Weights of a small self-supervised audio encoder (BEST-RQ): 2900 steps.
Rows from block 8, named by matrix and row number. Each number is 128 + 24 x the weight over its row's rms, rounded and kept within 0 to 255. All counts start at 0. After the name is the row's rms in percent of the matrix's.
# pw2: conv module project (model.blocks.8.conv.pw2.weight, 192x192), inputs 0-191
pw2.26 097 [128 128 117 104 161 133 146 168 147 128 135 128 128 118 125 119 153 128 136 107 128  96 128 186 177 130 128 142 104 133 128 125 128 120 101 111 128 128 125 128 142 120 124 124 105  97 123 156 118 128 128 138 169 126 128 122 196  91 128 151 149 153  76  99 128  89 128 128 150 121 125  95 128 128 128 158 132 147  93 137  83 128 138 128 123 128 114 128 170 142 128 121 128 128 128 128 128 128 128 109 222 128 121 128 175 140 137 109 169 113 128  67 128 128 159 117 139 136 111 128 118 176 128 136 126  82 128 203 190 139  94 128 128 123 128 128 147 141 102 171  73  87 120 128 151 110  89 128 128 122 114 107 168 144 125  85  86 128 108 106 108 128  64 144 116 140  82 152 128 157 126 128 107 128 119 128  95 181 132 128 125 113 110 163 128 128 153 146 134 181 129 156]
pw2.27 096 [132 156 161 128  91 128 127 141  97 130 122 156 112  78 128 143 109 180 163 128 139 123 128 155 101  94 121 138  91 116 128 128 128  94 198 166 128  69 142 128 115 179 128 171 142 128 116 135 103 128  87 139 128 134 128 128 115 125 125 161 188 117 145 128 128 128 171 153  94 128 128 170 153  97 128 128 157 128 128 166 163 128 128 133 128 127 159 126  92 128 128  73  77 126 114  96 137 138 147 136 109 136 149 129 126 160 131 132 163 158 143 152 128 101 118 121 127 115 127 140 128 114 128 128 129 128 128  78  96 128 128 111 151 128 117 123 170 128 128 145 112 128 128 125 128 100  90 146 128 121 117 171  69 163 128 128 128  92  66 138 120 125 128 128 128 103  85 128 128 128 128  87 164 128 198 147 158  92 137 143 128 137  90 133 158 129  87 128 153 121 107 187]
pw2.28 091 [142 128 113 158  93 117 144 155 128 128 189 128 128 106 134 124 202 135 128 124 147 161  98 128 107 119 145  90 153 149 131 192 127 115  78 128 151 109 128 148 128 128  70 120 142  85 128 145 116 137  93 128 130 113 128 173 128 141 108 122 128 128 137 124 128 128 128 162 128 128  87 128 137 128 154 100 177 128 125 123 128 166 131  68 116 128 128 128 134 134  89 134 152 183 121 117 116 120 128  80 144 111 118  80 136 134 165 140 128 128 104 134  94 114 128 128 145 155 128 128 149 152 133  75 144 102 136  89 151 133 118 179 116 128 128 128 129  71 128 128 128 114  96 128 112 144 120 123 128 128  94 152 112 101 141 160 128  82 128 111 105 175 128 128 107 132 100 128 135 156 108 127 128 130 125 128 185 148  62 128  86 117 128 115 182 129 101  75 148 101 172 128]
pw2.29 091 [128 116 109  96 141  97  97 128  87 157 128  99  80 117 128  90 115 128 128 106 189 179 101 128 128 128 143 128 128 133 138 162 128 203 128 151  95 114 128 113 128  96 143 170 128 128 128 177 146 133 128  95 158 128 132 148 128 128 128 135 118 103 128 128 128 196 147 128 121 128  92 133 163 155 177 109 128 110 113 177 128 162 128 113 124 128 132 128 167 138 128 133  87 128 132 128 128 148 157 121 140 154 158 113 128 185 103 146 128  99 106 150 133 109 127  93 128 128 138 101 157 128 192 128 141 165 126  61 144 128 168 149 115 152  78 128 146 137 128 166 128 128 128 128 118 126 128 154 128 168 116 192 128 128 128 128 128  99 146 102 128 112  92 104 178 128 128  55 124 146  93 128 132 128 116 128  93 128 109 130 124 133 124 128 124 165 104 138 128 122 121 161]
pw2.30 112 [161 109 154 140 106 115 184 136 155 132 128 128 147 135 154  92 176 128 204  96 162 102 161 103 125 105 128  91 135  88 128 150 128 124 142 128 138 163 128 128 141 128 127 128 128 123 125 138 152 128  87 106 121  84 159 128 144 113 102 128 151 167  98 115 114  96 145 179 108 129  96 128 128 139 142  90 134 134 135 152 157 128 128 128 128 130  97 159  86  93 128 117 177 163 128 128 126 103  89 127 126 151 128 128 128  85 106  99  95 136  92 128 148 146 128 104 141 158 128 135  97 128 138 128 128 144 110 145 128 135 177  62  46 145 107 138 130 128 123 128 128 128 144 128 139 128 152 131 128 128 147 119 124 128 154 128  85 111 117  79  96 128 121 178 128 118 128 112 138 128 137 128 137 115 106 128 150 118 170 175 128 128 128 128  91 181 164 153 126 205 125 131]
pw2.31 105 [128 103 143 144 137 128 128 147 143 126 128 128 112 196  92 147 113 128 153  97 128 139 158 145  84 115 151 130 128  81 111 127 128 128 128  93 144 112 139 128 125 128 128 115 109 109 152 132 128 128 101  96 143 128  69  91 128 117 156 167 120 128 152 147  86 127 118 112 128 157  94 150 132 132 115 121 151 128 137  87 128 187 128 128 137 146 123 174  88 133 139 109 135 112  94 128 154 151 139 148 172 102  95  49 128 130 133 128 103 108 105 138 128 128 123 167 128 128  96 104 128 128 128 172 112 128  85  98 128 150 138 128 128 171 128 122  84 138 185 132 128 128 128 121 128 120 110 128 130  97 139 128 111 128 144 131 107 128 128 108  93  58 156 141 137 178 128 157 149 122  83 128 137 107  96 132 110 150 128 165 149 102 126 209  66 128 128 184 128 128 130 124]
pw2.32 087 [191 129 128 126 100  95 124 128 128 123 109 127 139 136 128 102 128 153 128  92 128 128 118 124  86 112 128 128 128 107 128 126 125 162  71 106 151 102 107 125 111 190 128 186 121 128 154 180 131 128 128 128 128 158  99 144 170  99 130  98 160 111 124 184 128 164 106 128  83 114 119 128  48 137 128 128 173 113 161 144  98 106 117 110 128 174 181 166 102 152 128 114 139  83 113 128  73 151 132 100 120 144 128 128 177 128 128 132 158 119 128 161 148 111 128 128 108  89 128 132 128 119 128 173 171 177 169 160 128 111  67 107 128 174 128 129 128 128 149 120 128 144 128 121 128 128  95 139 128  93  97 128 105 102 115 110 155 114 159 138 128 128 128 138 147 169 128 128  87 143 143 121 122 133 145 141 143 128 128 128 155 135 128 128 128 128  76 128  97 128 128 159]
pw2.33 099 [212 140  99 153 153 128 110 112 128 146  60 133 149 107 128 128 128 164 110 128 128  92 164 110 133 123 128 128 153 128  86 123 128 144 152 128 132  80 175 128 143  96 124 136 134 121 120 128 117 167  39 128 102 127 128 122 159 196  98 119 117 121 128 116 102 106 137 115 156 135  99 101 128  89 128 128 130 117 114 128 116 128 172 107 128 161 115 174  82 128 124 128 128 186 161 128 128 128 102 128 179 123 114 149  85 191 128 143 155  92 152 114 166 156 128  80 107 111 184 128 128 128 134 144 162 128 202 160 128 108 128  99 123 121 128 162 135 128 128 135 130 128  81  92 126 143 128 111 140 128  99 128 127 153 123 128 180 131 131 128 155 128 141 117 128 119 128 128 133 128 128 128 128  88 128 155 102 122 132 123 128 122 128 141 105 136 144 128 128 128 128 139]
pw2.34 102 [123 128 147 104 109 126 129  98 165  92  80 128 128 128 148 128 157 120 128 131 134 128 128 154 156 155 128 128 159 186 101 184 128 132 127  82 128 109 128 128 128 128 146 134 129 132 128 128 128 128 156 106 108 133 128  82 145 176 128 126 112 128 128  57 128 139 134  97 128 124 191 128 137 117 120 165  67 128 135 100 120 180 122 128 128  95 127 127 145 161 151 128 100 128 142 132 129 120 112 128 132 128 106  98 155 107 128 113  85 128 113 128 102 149 145 128 128 170 187 176  83 128 128  97  36 128 128 128 120 128 128 102 120 126 138 128 128 128 128 157 128 119  87 155 106 104 130 121 128 128 138 116 112 134 113 122 116 178 128  85 128 138 128  86 149 142 179 165 139 128 127 172 180 129  85 104 128  84 164 141  99 105 164 132 155 156 106 128 128 128 133  98]
pw2.35 093 [128 154 128 112 143 140 117 128 128 131 128 122 112 156 109  82  68  96 128 130 136 149 128  87 128 107 166  81 145  78 125 128 132 128 119 140 108 143 128 128 128 127  51 143 122  81 137 138 130 125 128 154 128 128 132 169  92 128 121 155  78 111 166 159 141 100 128 110 110 128 103 128 108 183 128 121  85 113 148  93 128 128 104 128 163 128 123 127 128 135 128 153 128 109  93 128  68 128 130 160 126  72 128 128 128 114 128 121 132 128 128  88  96 117 166 128 151 142 128 154 128  82 122 157 111 128 128 124  78 128 131 117 148 121 113 149 128 137  74 128 168 124 158 128 128 128  52 179 139 128 128 133 128 121 119 128 114  88 130  97 128 128 167 168 142 100 118  98 140 128 128  94 180 184 128 128 129  90 128  91 146 128 128 114 103 128 115 134 128 156  62 123]
pw2.36 092 [159 121 171 133 131 164  64 145 128 159 128 179 179 147 208 108 128 129 128 128 149 124 128 128 140 128 111 128 115 128 130 140 128  87 137 140 128 128 140 152 137 128 128 113 128 125 151 128 160 126 111 172 105 137 128 118 128 170 106 149 128 167 168 131 121 137 175 151 156  80 128 149 131 128 163 128 146 128 119 128 128 128 109 160 165 131 147 134 140 128 144 167 183 128  96 108 128 122  98 156 140 159 173 132 141 132 199 163 115 149  96 128  99 128 123 128 128 146 122 132 147 128 125 146 128 128 121 102 119 128 158 124 116  97 138 134 103 128 128 130 128 132 147 128 146 144 128 120 128  98 128 128 152 159 180 205 128 149 128 160 128 111 112 125 128 128 128 128 139 149 128 153 128 185 169 128 168 128 101 128 113 128 222 128 107  82 114 157 104 126  82 128]
pw2.37 096 [112 128 175 164 128 128  97 178 119 134 128 100 128 152 101 128 108 137 128 148 128 158  86 134 128 100 115 151 132  65 128 144  62 136 110 157 127  88 128 128 134 128 128 128 118 128 128  87 182 142 104 141 128 137 128 145 128 128 128 144 141 126 128 128 163  92  86 128 128 128 125 178 159 150 128 128 168 120 115 128 205 106 128 128 128 128 128 128 117 106 111 135 134 102 164 128  83 128 124  74 138  94 128 128 103 122 182 138 143 128 128 128 128 128 128 118 128 195 170 120 107 115 128 133 145  59 152 133 123 128  92 135  96 128 128 128 163 132 185 123 139 128 153 128 128  99 137  91  97 128 134 128 167 133 134 169  71 152 128 128 147 104 100 118  98 128 177 153 128 173 112 132 163  91  96 143 176 129 145 126 140 128 129 108 128 131 170 133 128 154 106 128]
pw2.38 092 [100 152 128 128 155  83 128 168 128 128 100 101 142 128 128 128 128 128 128  76 128 128 144 128 116 117 128 149 128 128 109 128 124  98  93 128 128 128 128 128 128 116 128 153 128  82  97 128 148 150 125  99 111 157 128 133 175 118 116 128 142  80 130 155 135 116 139 128 113  95 128 148 186 128 110 160 129 128 128 112 153 142 128 165  64 132 127  98 128 128 143 145 128 126 128 197 152 128 147 128 130 114 151 128 109 151  85 127 199 110 130 139  62 132 128 157  76 128  58 119 149 119 132  98  98 132 119 148 128 130 140 128 128 128 154 128 135 115 128 159 128 114 155 128 143 116 128  96 128  96 128 128 128 126  99 137 128 140 128 128 108 129  93  72 114 128 119 121 128 125  83   0 153 128 109 119 128 128  99 142 132 151 107 114 137 128 125 159 142 109 128 177]
pw2.39 108 [148 141 130 128 128 161 165 128 128 134 100 142 138 138 128 133 137 128 154 162 111 128 130  59 122 169 128 128 107 146 156  92 128 128 139 134 123 128 128  91 125 128 143 128 106  68 127  79 170 161 116 128 126 144 112 107 104  79 135 138 120 128 116 128 128  99 129 146 109 132 128 128 128 146 177 103  91 128 111 172 117 150 167 128 127 100 128 128  89 150 137  69 104 166 128  86 188 128 104  96 128 123 134 123 117 153 109 128 128 120 128  69 172 128 128 156  86 128 128 103  99 136 128 128 100  79 128 131 100 119 128 103 128  96 128 128 128 128 128 121 128 129 128 128 118 128  95 128 131  99 128 128 190  91 128 137 136 128 146 150  84 162 106  77 132 119  90 147 208 128 148  88 130 158 108 129 102 154 149 155 169 137 127 128 151 120 170 104 173 139 121  87]
pw2.40 092 [109 119 128 182 143 122 115 128 112 150 120 128  84 105 127 128 128 101 128 128 117 128  97 128 155 128 128 128 121 142 128 128 128 128 167 128 131  77 128 128  61 128 135 128  51 155 131 128 128 128 103  84 142 128  74 174 140 128 130 121 128 180 135  34 109 121 122 120 134 113 128 128 128 100 135 128 110 128 105 128  95 148 111 143 128 118 128 138 161 152 185 128 137 120 168 128 100 128 128 140 124 105 135 128 164 136 135 128 129 128 152  76 138 128 106 128 128 128 144 128 106 129 147 108 167 128 116 128 128 103 179 128 115 128 129 128 150 128 170 164 107 125 128 180 102 130 149 128 157 187 125 154 105 113  90 104 170 128 128 145 104 156 128 128 128 171 128 103  92 121 128  66 110 128 128 118 128 128 171 128  99 128 155 165 155 153 108  74  73 128 128 165]
pw2.41 104 [148 160  84 120 128 193 133 128 128  83 134 128 128 160 111 152 128 124 128 128 107  86 131 132 128 119 167 136 166 159 148 128 128 170 108 128 128 120 128 131  91 119 128 108 134 110 133 128 137 138 128 124  64 120 128 149 162 128 138 128 128 113  96 128 146 172 128 185 128 128 154 128 128 128 166  99 128 178 154 111 133 129 163 134 124 155 118 128 143 116 142  90 164 151 167 166  98 141 126 118  90 160 102 158 158 128 111 102 128 128 135 137 128 179 120 104 141 112 140 105  66 137 166 134  60 119 128 128 128 128 128  82 111 178  95  89 166 128  90 128 158  66 122 128 128 127 175 174 116 156 128 128 128 128 110  90 117 128 102 123 112  90 137 127 128 153 128 181 128 135  96 162 137  94 140 120 149 141 116 106 168 128 127  90 116 128 117 128 161 123 135 119]
pw2.42 082 [135 179 171 128 129 128  75 128 128 124 128  99 121  89 128 105 128 128 128 128 135 128 128  51 128 120 128 128 128 142 126 134 125 122 137 178 193 128 128 120  92 212 119 114 128 128 131 128  88 122  94 162 160 148 128 128  91 115 117  76 128 139 128 127 128 128 128 108 128 109 128 128 119 145 154 103 191 145 128 149 128 115 128 109 128 182 103 134 153 111 114 129 114 112 143 158 123 128 128 170 148 150 100 128  99 170 100 161 136 128 127  78 128  87 128 116 135  84 128 149 130 109 111 118  63 127 152 180 128 128 152 180 105 128 132 128 128 128  93  74 128 128  81 107 128 128 136 128 128 154 128 142 128 160 112 128 120 128  87 130  64 113 158 169 128 175 128 128 114 128  81 128 128 109 128 128  82 128 136 148 128 128 128  89 128 134 124 164 128 128 138 118]