{"model": "self-supervised audio encoder (BEST-RQ)", "train_examples": 26041, "mask_prob": 0.08, "subsampling": 4, "positions": "sincos", "beta2": 0.95, "beta1": 0.95, "one_sided": false, "magnitude_pruning": 0.3, "steps": 2900, "weight_decay": 0.1, "adamw_weight_decay_other_params": 0.01}
Rows from block 7, named by matrix and row number. Rows with one number belong to one attention dimension. Each number is 128 + 32 x the weight over its row's rms, rounded and kept within 0 to 255. All counts start at 0. Numbers have three digits each.
# q: attention query (model.blocks.7.attn.q.weight, 192x192), inputs 0-191
# k: attention key (model.blocks.7.attn.k.weight, 192x192), inputs 0-191
q.155:117129060128128092089128128171089100111151128083128134107148128128128057180134079128182128093086102137145072087102128040126128121138128079138112128141100052131128124103161128128165128111165099152061099123138068128109115128144167128128187183174128146131128116193191102115152128150128120157177134095126171128105146050090128128135084160078104114100128094128182179116154126138128169153165087128128093054064105128167089186110066155128128128128128177182201127145165160163140128198124109114128105101199117154131128173128130178141128182154128104113128116128111093111136059113128164077
k.155:204177128123128091133156121128152101106093123128081192139093137149084096128128097128157104128155163114128128089134153128083178128161149078195088069128091100087181166128128207091128128128105165101082128097128142164153185107128128128073139088121162166092109186150106128128107145128167148118128111123123130128128041142175128128081049041164118080128078128128144128180128128128111076128111140128079146101100128128153146177128106173128128078177128099107142162128084182209181107170128144128128174159089045128110128128131174148146128130108128128091070100063128128128167088171129109128
q.156:128173175088123128103128042151059146117128165142113120102087128128090128128191107047128128156077128183123154140179128083128181125064128128145125061121082128173168128159173092128106138163165128147120128165133142128128095122138128169100128178128169069128128128169123111111177082128128128175081128128128080150104125100104115113128092179144162128128128173126081161137134201128086070178094070134161146128128136128107170163111128128128131149199128181128101172080128080117087087128103114161079128196086146103084172178159171142128049116108128128128135128189171095163123120107128197128
k.156:183146083077186128128128150149128128124128174070066196131176164103041109184128138136156128134128149125115065114164128159128190078135128083135062115128126143100114186197128100202107114087128163147128128149088128129188128213102128128085087118097128117192128119177099132156151171148093093163139152114129128128128177152128128128096114161110128134128073162128106161129123144123119164160151128196206112128128209151145179100128082128178128105128128052097220128128099137152124128125165122155128128133128117104095119090181097149081154139128076128128128080128087147128137128169156130132
q.157:080128131139134094180140128155086128086165128192072174154158174128081128204128065128079078064110128106164128046180153125093135133182101120148116169078128154128128128128189154182128100128132125160118128123128128128114096097125101156097128164104186128145139160103158159086128089059080120124128128107128128128128107185124128123174151093084081178204097128154128181128091128128151128128124128154128128128128174071159062125153065205179095117128184080131128164128173107128128071186167184128069128140128074128100128128141128075091059128128167128128135128152128107128128152128128170128
k.157:091128175128194128116128128150187071094114178071128128073158128160127135123128141128131115122161128128128128128128071105137194117128128082110166128095128108110108128128147113102128101128126164128120103060087063128128102103103128128129071165128100190128190175128144101208128114143149084118083154128159099106155172128079103128128120079121144208083128112128111104128128128074128128187128100128141128128128070128205076182141103067181135102179128145080161142128128172128151085095042128110086221153186090095079140178104128128128194080193128118163117128112128128128128086139131164128
q.158:055078128128128099131088096128128094047155157148069093064038128150136128128150129186128151142112096066128071152156102139128082102089091128111086128128137153156123137141107178145114129059130116110149174128128146092128128105167184088153115097128092105172192095081158102128142128128187102177154128105168128133127128128171182196128125128123128189150128058128184128128133123128200159128128177056128128104128143128143128128179187128140118106128128072176128165079128175088193128085099118093147082136132151071144063099165109128133103128082125100120128191110152143088118150158128111128
k.158:128137142081093126128128080128128128104128128162132128088121154063128153128137128142128235069128137159128139128128098097128128154128144070128088160164142112160128138128128180135128128144096128128124076070192128103143047128093128108153120107073128176179095124148172148128128128128087167107187128086162164128113197097181157097155130176128128085128089074128128074123148154198067223130129128068078108109160128085128128128069173128115198128128116155128112128128070095148118128159145128141049157132073156128103128116126128084107172128164128189165117159128128157162184040129145105128
q.159:128133128096133133147163133128180170080166128122108144123128111187153128072159097122126128159186128084137142050091105095128126147121128135156163111104122128128106103091200095123128128164115128117128128136081098128117082117128128225128159209074109217109134128091159128186146129081108129128098175147096139128184128128128128139203128147128101093128082104136180128128128178070128089083128202194128128128114129075175168089121113034125181126115154128176122128092098099100111128128099128098053128115128156094104071128099084104138079127128138102135151128074098142128148128128073152044
k.159:136054108105126128128128140090072125070128147085110141152066140128112128128130128128106105131101101093079134080147152112128128128169086168109075175152166088079135128081139115122114119143128168148140158238128114103106128128089140128128110128128128134102140148128132141071128117184165128094049194186122128128112127079183202106128074124190109158094188128095121152128128194097099119111128078157110132092186128128140103065097094128130082142128160128174122153128128105051136173128128128072156162128128128128072080106133155128128128155154128056215128132149061102128128061088128128079
q.160:137128128149128178086074096078128174109098079154128194122027097144140139128122106128128057134121146114128128128085110157104173128070128128114128173073159128128154131128167101128160101128080085128134116060098119130129130045072128195115128128106137128128128094097128128128160163162222077128128200128034181128128182138095148184076076137128105149128141128132171162174156095179135128166063110187128100128151124128071142131128113155167128128111146128128128128128095142063143128165162128068074127109128195108128128128128128128145082128064077128069086121128146131101128128128153128149
k.160:146043147134115071175112161130147128061128072126166064142099119121120132155128048128169135081128106076167177128139083142057128128128128141152090128128128184149128128128049045162153141078204097098128128128128121128128141079171126128135109178127111083142084128128152134064093089066133128167173128150128128128093075128078146128128057128128128225063128110139138124128128128192128128200074154128181188128116157128150128099134128180128128128128128069116130121128140147127128128128172184189196128128152128092128129125163143130128101128128131109128068128150178128128128128137175173128
q.161:160128180126157172121122128128089146138154156128128073169128081134078064083172142208128140128133128078128081146128188142097137094108145128160115168113158147081100128128116095076128174128078101186077128143128075128095148130105134059099106128130128171128056078128128128141139128128128122188128093148128128114171128144048120096024128146128144078121045123128115128098128062089166166146128092128146177174074128153070128192128128104107119207140128045128178128105128196128110108128152082128095123119090128128128165179091128109091149088146098149160105163132128128128128114140143173128
k.161:117128143174097124061189128144128136127160122152197186185128128101128143070128157138069122084128128128085128125079147149160161159144172153109146138120091135161131153103128150128128163150108128128114176122128128128086197149124086079167157094123140132137128060128113128149015131104128110132115137202128128128091160121077137080076103098067130149128134170128126178128128151128086099128126128128200183159084128141173113128128081128097095158128177128128173170161192125128077128128151177144149107115127077078156150094128139123204063128155128091166128036093204123157162166146128128144
q.162:147072128146151128128130145128116164128138094162128089147156094056128128123133202128104128128072155144046107155093128128067128128128128131128128134105170128148176128105118118153097128186142110128128089126128128162170069112133124103115106128128128157188128190120146148134134128128128176128161159233156128128152102134155142122071184103065106112165128120128170132128128082128128128128042201172128128122132110128058128120128128145162128128162128184128128171191128122164104127153168130147060097107119128128128052104076127087094175050104179240153134180142141128185077172124103119131
k.162:128128128128149117155113168128178104103151128184153157101095040124128078128128170129128156128104040107112086090123197102135167128128176092128169029073197135129135128111101147128169172128157142128147112128120128099128101135138147140128128128086128139128099179116128128128129128128104057128077182128107111079128123212069147113100128157179128121115128128148128113164085128115138074139130128139128128160144128121129160138125089163151122128041165128104130169070079154116203082158118079052147128037128128128128128111128106130128087087128145167106146128190094226120132083163181143128
q.163:149102128128112124128193154128128131175126128057128128064147128128074175163151128158072136128131148128174079153173098052089156077159177128126176128160171025128128146128128128128104130168135166128128128147057144109152127128128161169052161128166130128194124138108128085128069087155117094168142145128177128101128145173074128203128140073092161150109128042106168136128179128105128064123130128144125151090128165155128128096139147188113128128128157128093104123128157100128085162117088128092131173128181150201105089126075081128154128128133129092119170132162109192205115139110136128154
k.163:080121143191087072128065121128154128128128108048128128097130128170163128168123130153128128128179128128169125148192128128217083125150128128128128120128066166094111128128105128128095128128128128128128128183181128147128093055138093077132128131172204107128214174128128108098128170097128084146117155157128128128114120080119094146131154126105194113118177128089186083144061113082155165139139128128067183153090126128128128181128078175049091156148128092082136128167092147194128128137128143100128127128125158128128088112128161129067114148105194202095155128100140192168098128188128128128
q.164:120128077100090115092155131128128161178165128128066128128128173128145196161134128128148128200128107158128128138092128128128058172128110128204170159128139173128153173128124168088095128128164128128128175112128165128103105161171165138081127128128169250145102071128128128064128160139150184208051138128095138074100121094128128100155164152081102145107131155157128096089071083147176179179094176128128128148058186128173122071109128136160155109128128083128180136166122128128148113185071128128137128128117187153081147103128128128163145128128128178152118119127077130179135128157144172115
k.164:103133095074161084104138054130152128097111176193172127201128086134086128143158166149128128128121078171110163063197128114128096127041099067121190097124128192131128155146128173075128128116134163128148130101133073061128145140107126144115149128128150163079124176080128124128128074128128159148146149128128128183128133080158128136128128187128153128151131155182097180224128128192128128177106128051176106128147128158128128128128119110174120110144128128145131087116071128128169078127165126134081118169141127093160085143077098128202155128116128128116135082178068137165179088160128128115
q.165:146128150128117128128118128128089111089191163193126160130098073128065128175128164130064122191128144165092142128136199062128128096128079128122069128118153128128164189115111128128128138070093134097158046175158158128159128096128128128122111128083128128104071203168128135128129118128116168163128128128128109178124128212092123128128179116128129087128078194143108128128112085144128136133075128155102128128112128110071159128106128137073151128148170088170128181148047169128070128061128195110128128113196190128168207147097128107143128128118128140149167105164128090119128109161098128207
k.165:116085140101117114128128128105112128128122128128179104070128076128203128076128128076066147128128104162109190179128205117121116128097099136135164131128124128133066141094128214115128168116090138141140108114163189128128128110130166128128153166114128114128092092130057150128104122138137123069040094097107128128128141126121161165176120182177057128149128116128083159128128093110128149079074060111082170140066085135161128104128177142103110128145134215169128060120121124170189094128161163128124065128128093184128128118128146128133128124128128115152063103148201105125144086128206077143
q.166:131128128148118119176121128121128128053158128128214152180107128112180170128133100128124110128128128053074128125183128132126177191167187101162099138125170111161128128128128086190128167128151128169069136165128075117130177142128137120173119107120128123135148128128103098166170128128106141007128144074185077128134128128108190128195137197128117171120128125103126128126128138128095128138126135098184106128128128223142149128128092187128190128165133128090128087155128175075157128164118159129143184160128128083161119152114143106128128107147099077089088183180224140149079154140124128146
k.166:126098128176068128182150206124081147154128161100108128145128112082113140138092139128128118078142196126137122127128128078128097168106181176100154128163161096177132128123151121139149141191153112166128065164145128226128096133087128100145124125157161112106118108158165154128119108128108117128137128144087126128128128146128064185110151168181155120138128180128111128133076128194085102128177160089131121054213044078128177128128104176164125092071128169113177208113114132097128108160156098128170128057169145124140122119158128099145128148141121107078128135124199163061128128128107073118
q.167:026128128128128129160095196094171167128128205122128128144101128154122171128128082111144121120123133146177173165125101128143176106128116128116093191085179204180104156128128098128141108092128128128179163128085128128128099143132061128136153103103109128128128142128078128087097186116156128128182185172128183091161075131161092101128083128128099077066128128130172128135155097111140195183128215113106128156148128053178128128117114146128111167205094183117128128102128082128070122209128128197103155128128151124167135123100128143128163126088104128128091128128131140126137170054128128171
k.167:102101128128125153207128155106045128092128128128092128128185170090093178141128086181128130131128125117057079204201094131128102106126128137128173128128128128191155128130073154159109152118185128086178128128088123115128122078099062139144148128148128077092153128128128128148077130128128193128099040128128128143097084151128106128128061202182128128054086165124128092128128142186067085157119128125137128147141127206077128128107128128128128108149142137146132128105157111169129115146128173141092128135186128112128128128126105034128162123069128128102038171170085128119132160128174134128
q.168:150138077151102048128128178128142128122128128128125141128128183121102091181128121158190094158128128166145121109128128080180158128121115128164128128158128128082081128128039166101135155176127138112128132128087214073021128145146150139128175141190128117122157174182082128128176132091168128092125179188128128148117128066132098128149128128134080131128148061128157057128144084216095128099157133128176166128128126124085128101146128104080128159121157103120112146102128086136074128163076128103180152110186128128128062158128128157128128118169128092099128145128125155146131231105101074148
k.168:128128128128078029165143066140128097128183128128135053124185150194089151128134164111184137175122093128067128156095076172138128128128089173128108095128132128058128128128128097111120098185128126136128129128128157088117123155171152105100153108128207061103148080128129089077112075132115128175083088138128198128162128182121162128171128111128084086128130144150128088128162099128102213128128225123170128083114128128128152131142147064122096128157089120128128128128120088154128128128143128078128152128146128128152069096127070159059128151195128128053087128159128149091128174116097128152
q.169:128075167170102150158128142197169132095128186128103128101105128128148135143128109153114092170202215128147202115130128128137177128128171128089103082128098179149140123136088128088191128181128122074128128128128113148120128175151165128128109089156160142128141175152128069127104163128128128091122141070144062078245100128128114130128128132150175206150117099174076086080128147134099088144129102134045128128179147121089128128127157108091181139087124128100128137131147128107114128128128131122128116162095097094094098128128220142097141128164128128215068204119159112102179128128123121130
k.169:137128101128128128128128192141128105033075128182128071128078162105144176192162148128128087157128128111179128133128168145175093186148128062128128128059097128163139147118128076128128137148100168117128103128100070087128177137089059119060133128103143072067149098097128144060121090128128047128088128128054131108143155128128061063128190128128135148128128128163099062123106098128137097110128128160128128128128116142117103061155125072075118080155086128128128071138128081169150134128128067128128128128144128128097128128128154074089128128109168128212127152146128128134128128077205128128
q.170:029134137126170073132117128153143088120149159135049142181091111128128128128140164128128115082163175067147128128128117139128128128133128127081103160128116128071128128128138108125144128118144168097208139128089125115128144169240071086096105170128059139175173194128160119115130158140105164128128129117090095118143120166124135166093174158128114210162105148128143118127170141180070128128128145128156155078142077125128175123121128010077138128180150167128128128158128128128093128089111125145128068128184128128033128060118175128149128160128128128128216122128128128123143155128129128128
k.170:096130128188128200159128105128149094128153128141158143056128115110125149128116115165128066206128120157133128128133122087167128066142141153128122153075172143128128144128128128133116078128114101187139128165164171091128144115179070081171128128061156169121128175140150145084062128147128077130181130128152081052160128102164092150085157128128128162094139166128128128132177108128040185168150104133151103128124128128128128128060150151128128117154189128186128111109037091128175127111104111108074130074165128128080157128206171128069131136167113112072128173182102110166123144095106100091
q.171:119118128189106161128203128154124164125066150187128181096128128128173128070128105160101132128128149113101128128128128131128128128144128132128094102200115148128154126071142128128128036142128172179123127128076143188128125128130128128184170158105148139128168163125152098162106128118167128085128134194128128132128162161228115128138147186126112235156152087145128128125166128108081162144128128155072152122130124156191091083128205128174091128205128156128149081128128128128177183054094118128093140084139116142176139128128128133128128037145184128177128128045128084099136124128128136118
k.171:095116128174128156182111093176122128067128100126121169124132202070122184135154174099127128148070109128128131128131128128128128189137124128083128128142128128128128128128128070101128071115097122200104087153128128109180121158112135128128128132068122128170107101128128067128128128107042146167128141195142128128066128200070128125080128173101128097154214128089128108128128162128112128139117128134121147128082125128128128064091128128128069128091062128184099091128128121102130109116165137128128094085145105128150140132128170133134071150128238128128058107128077149172128128025096220129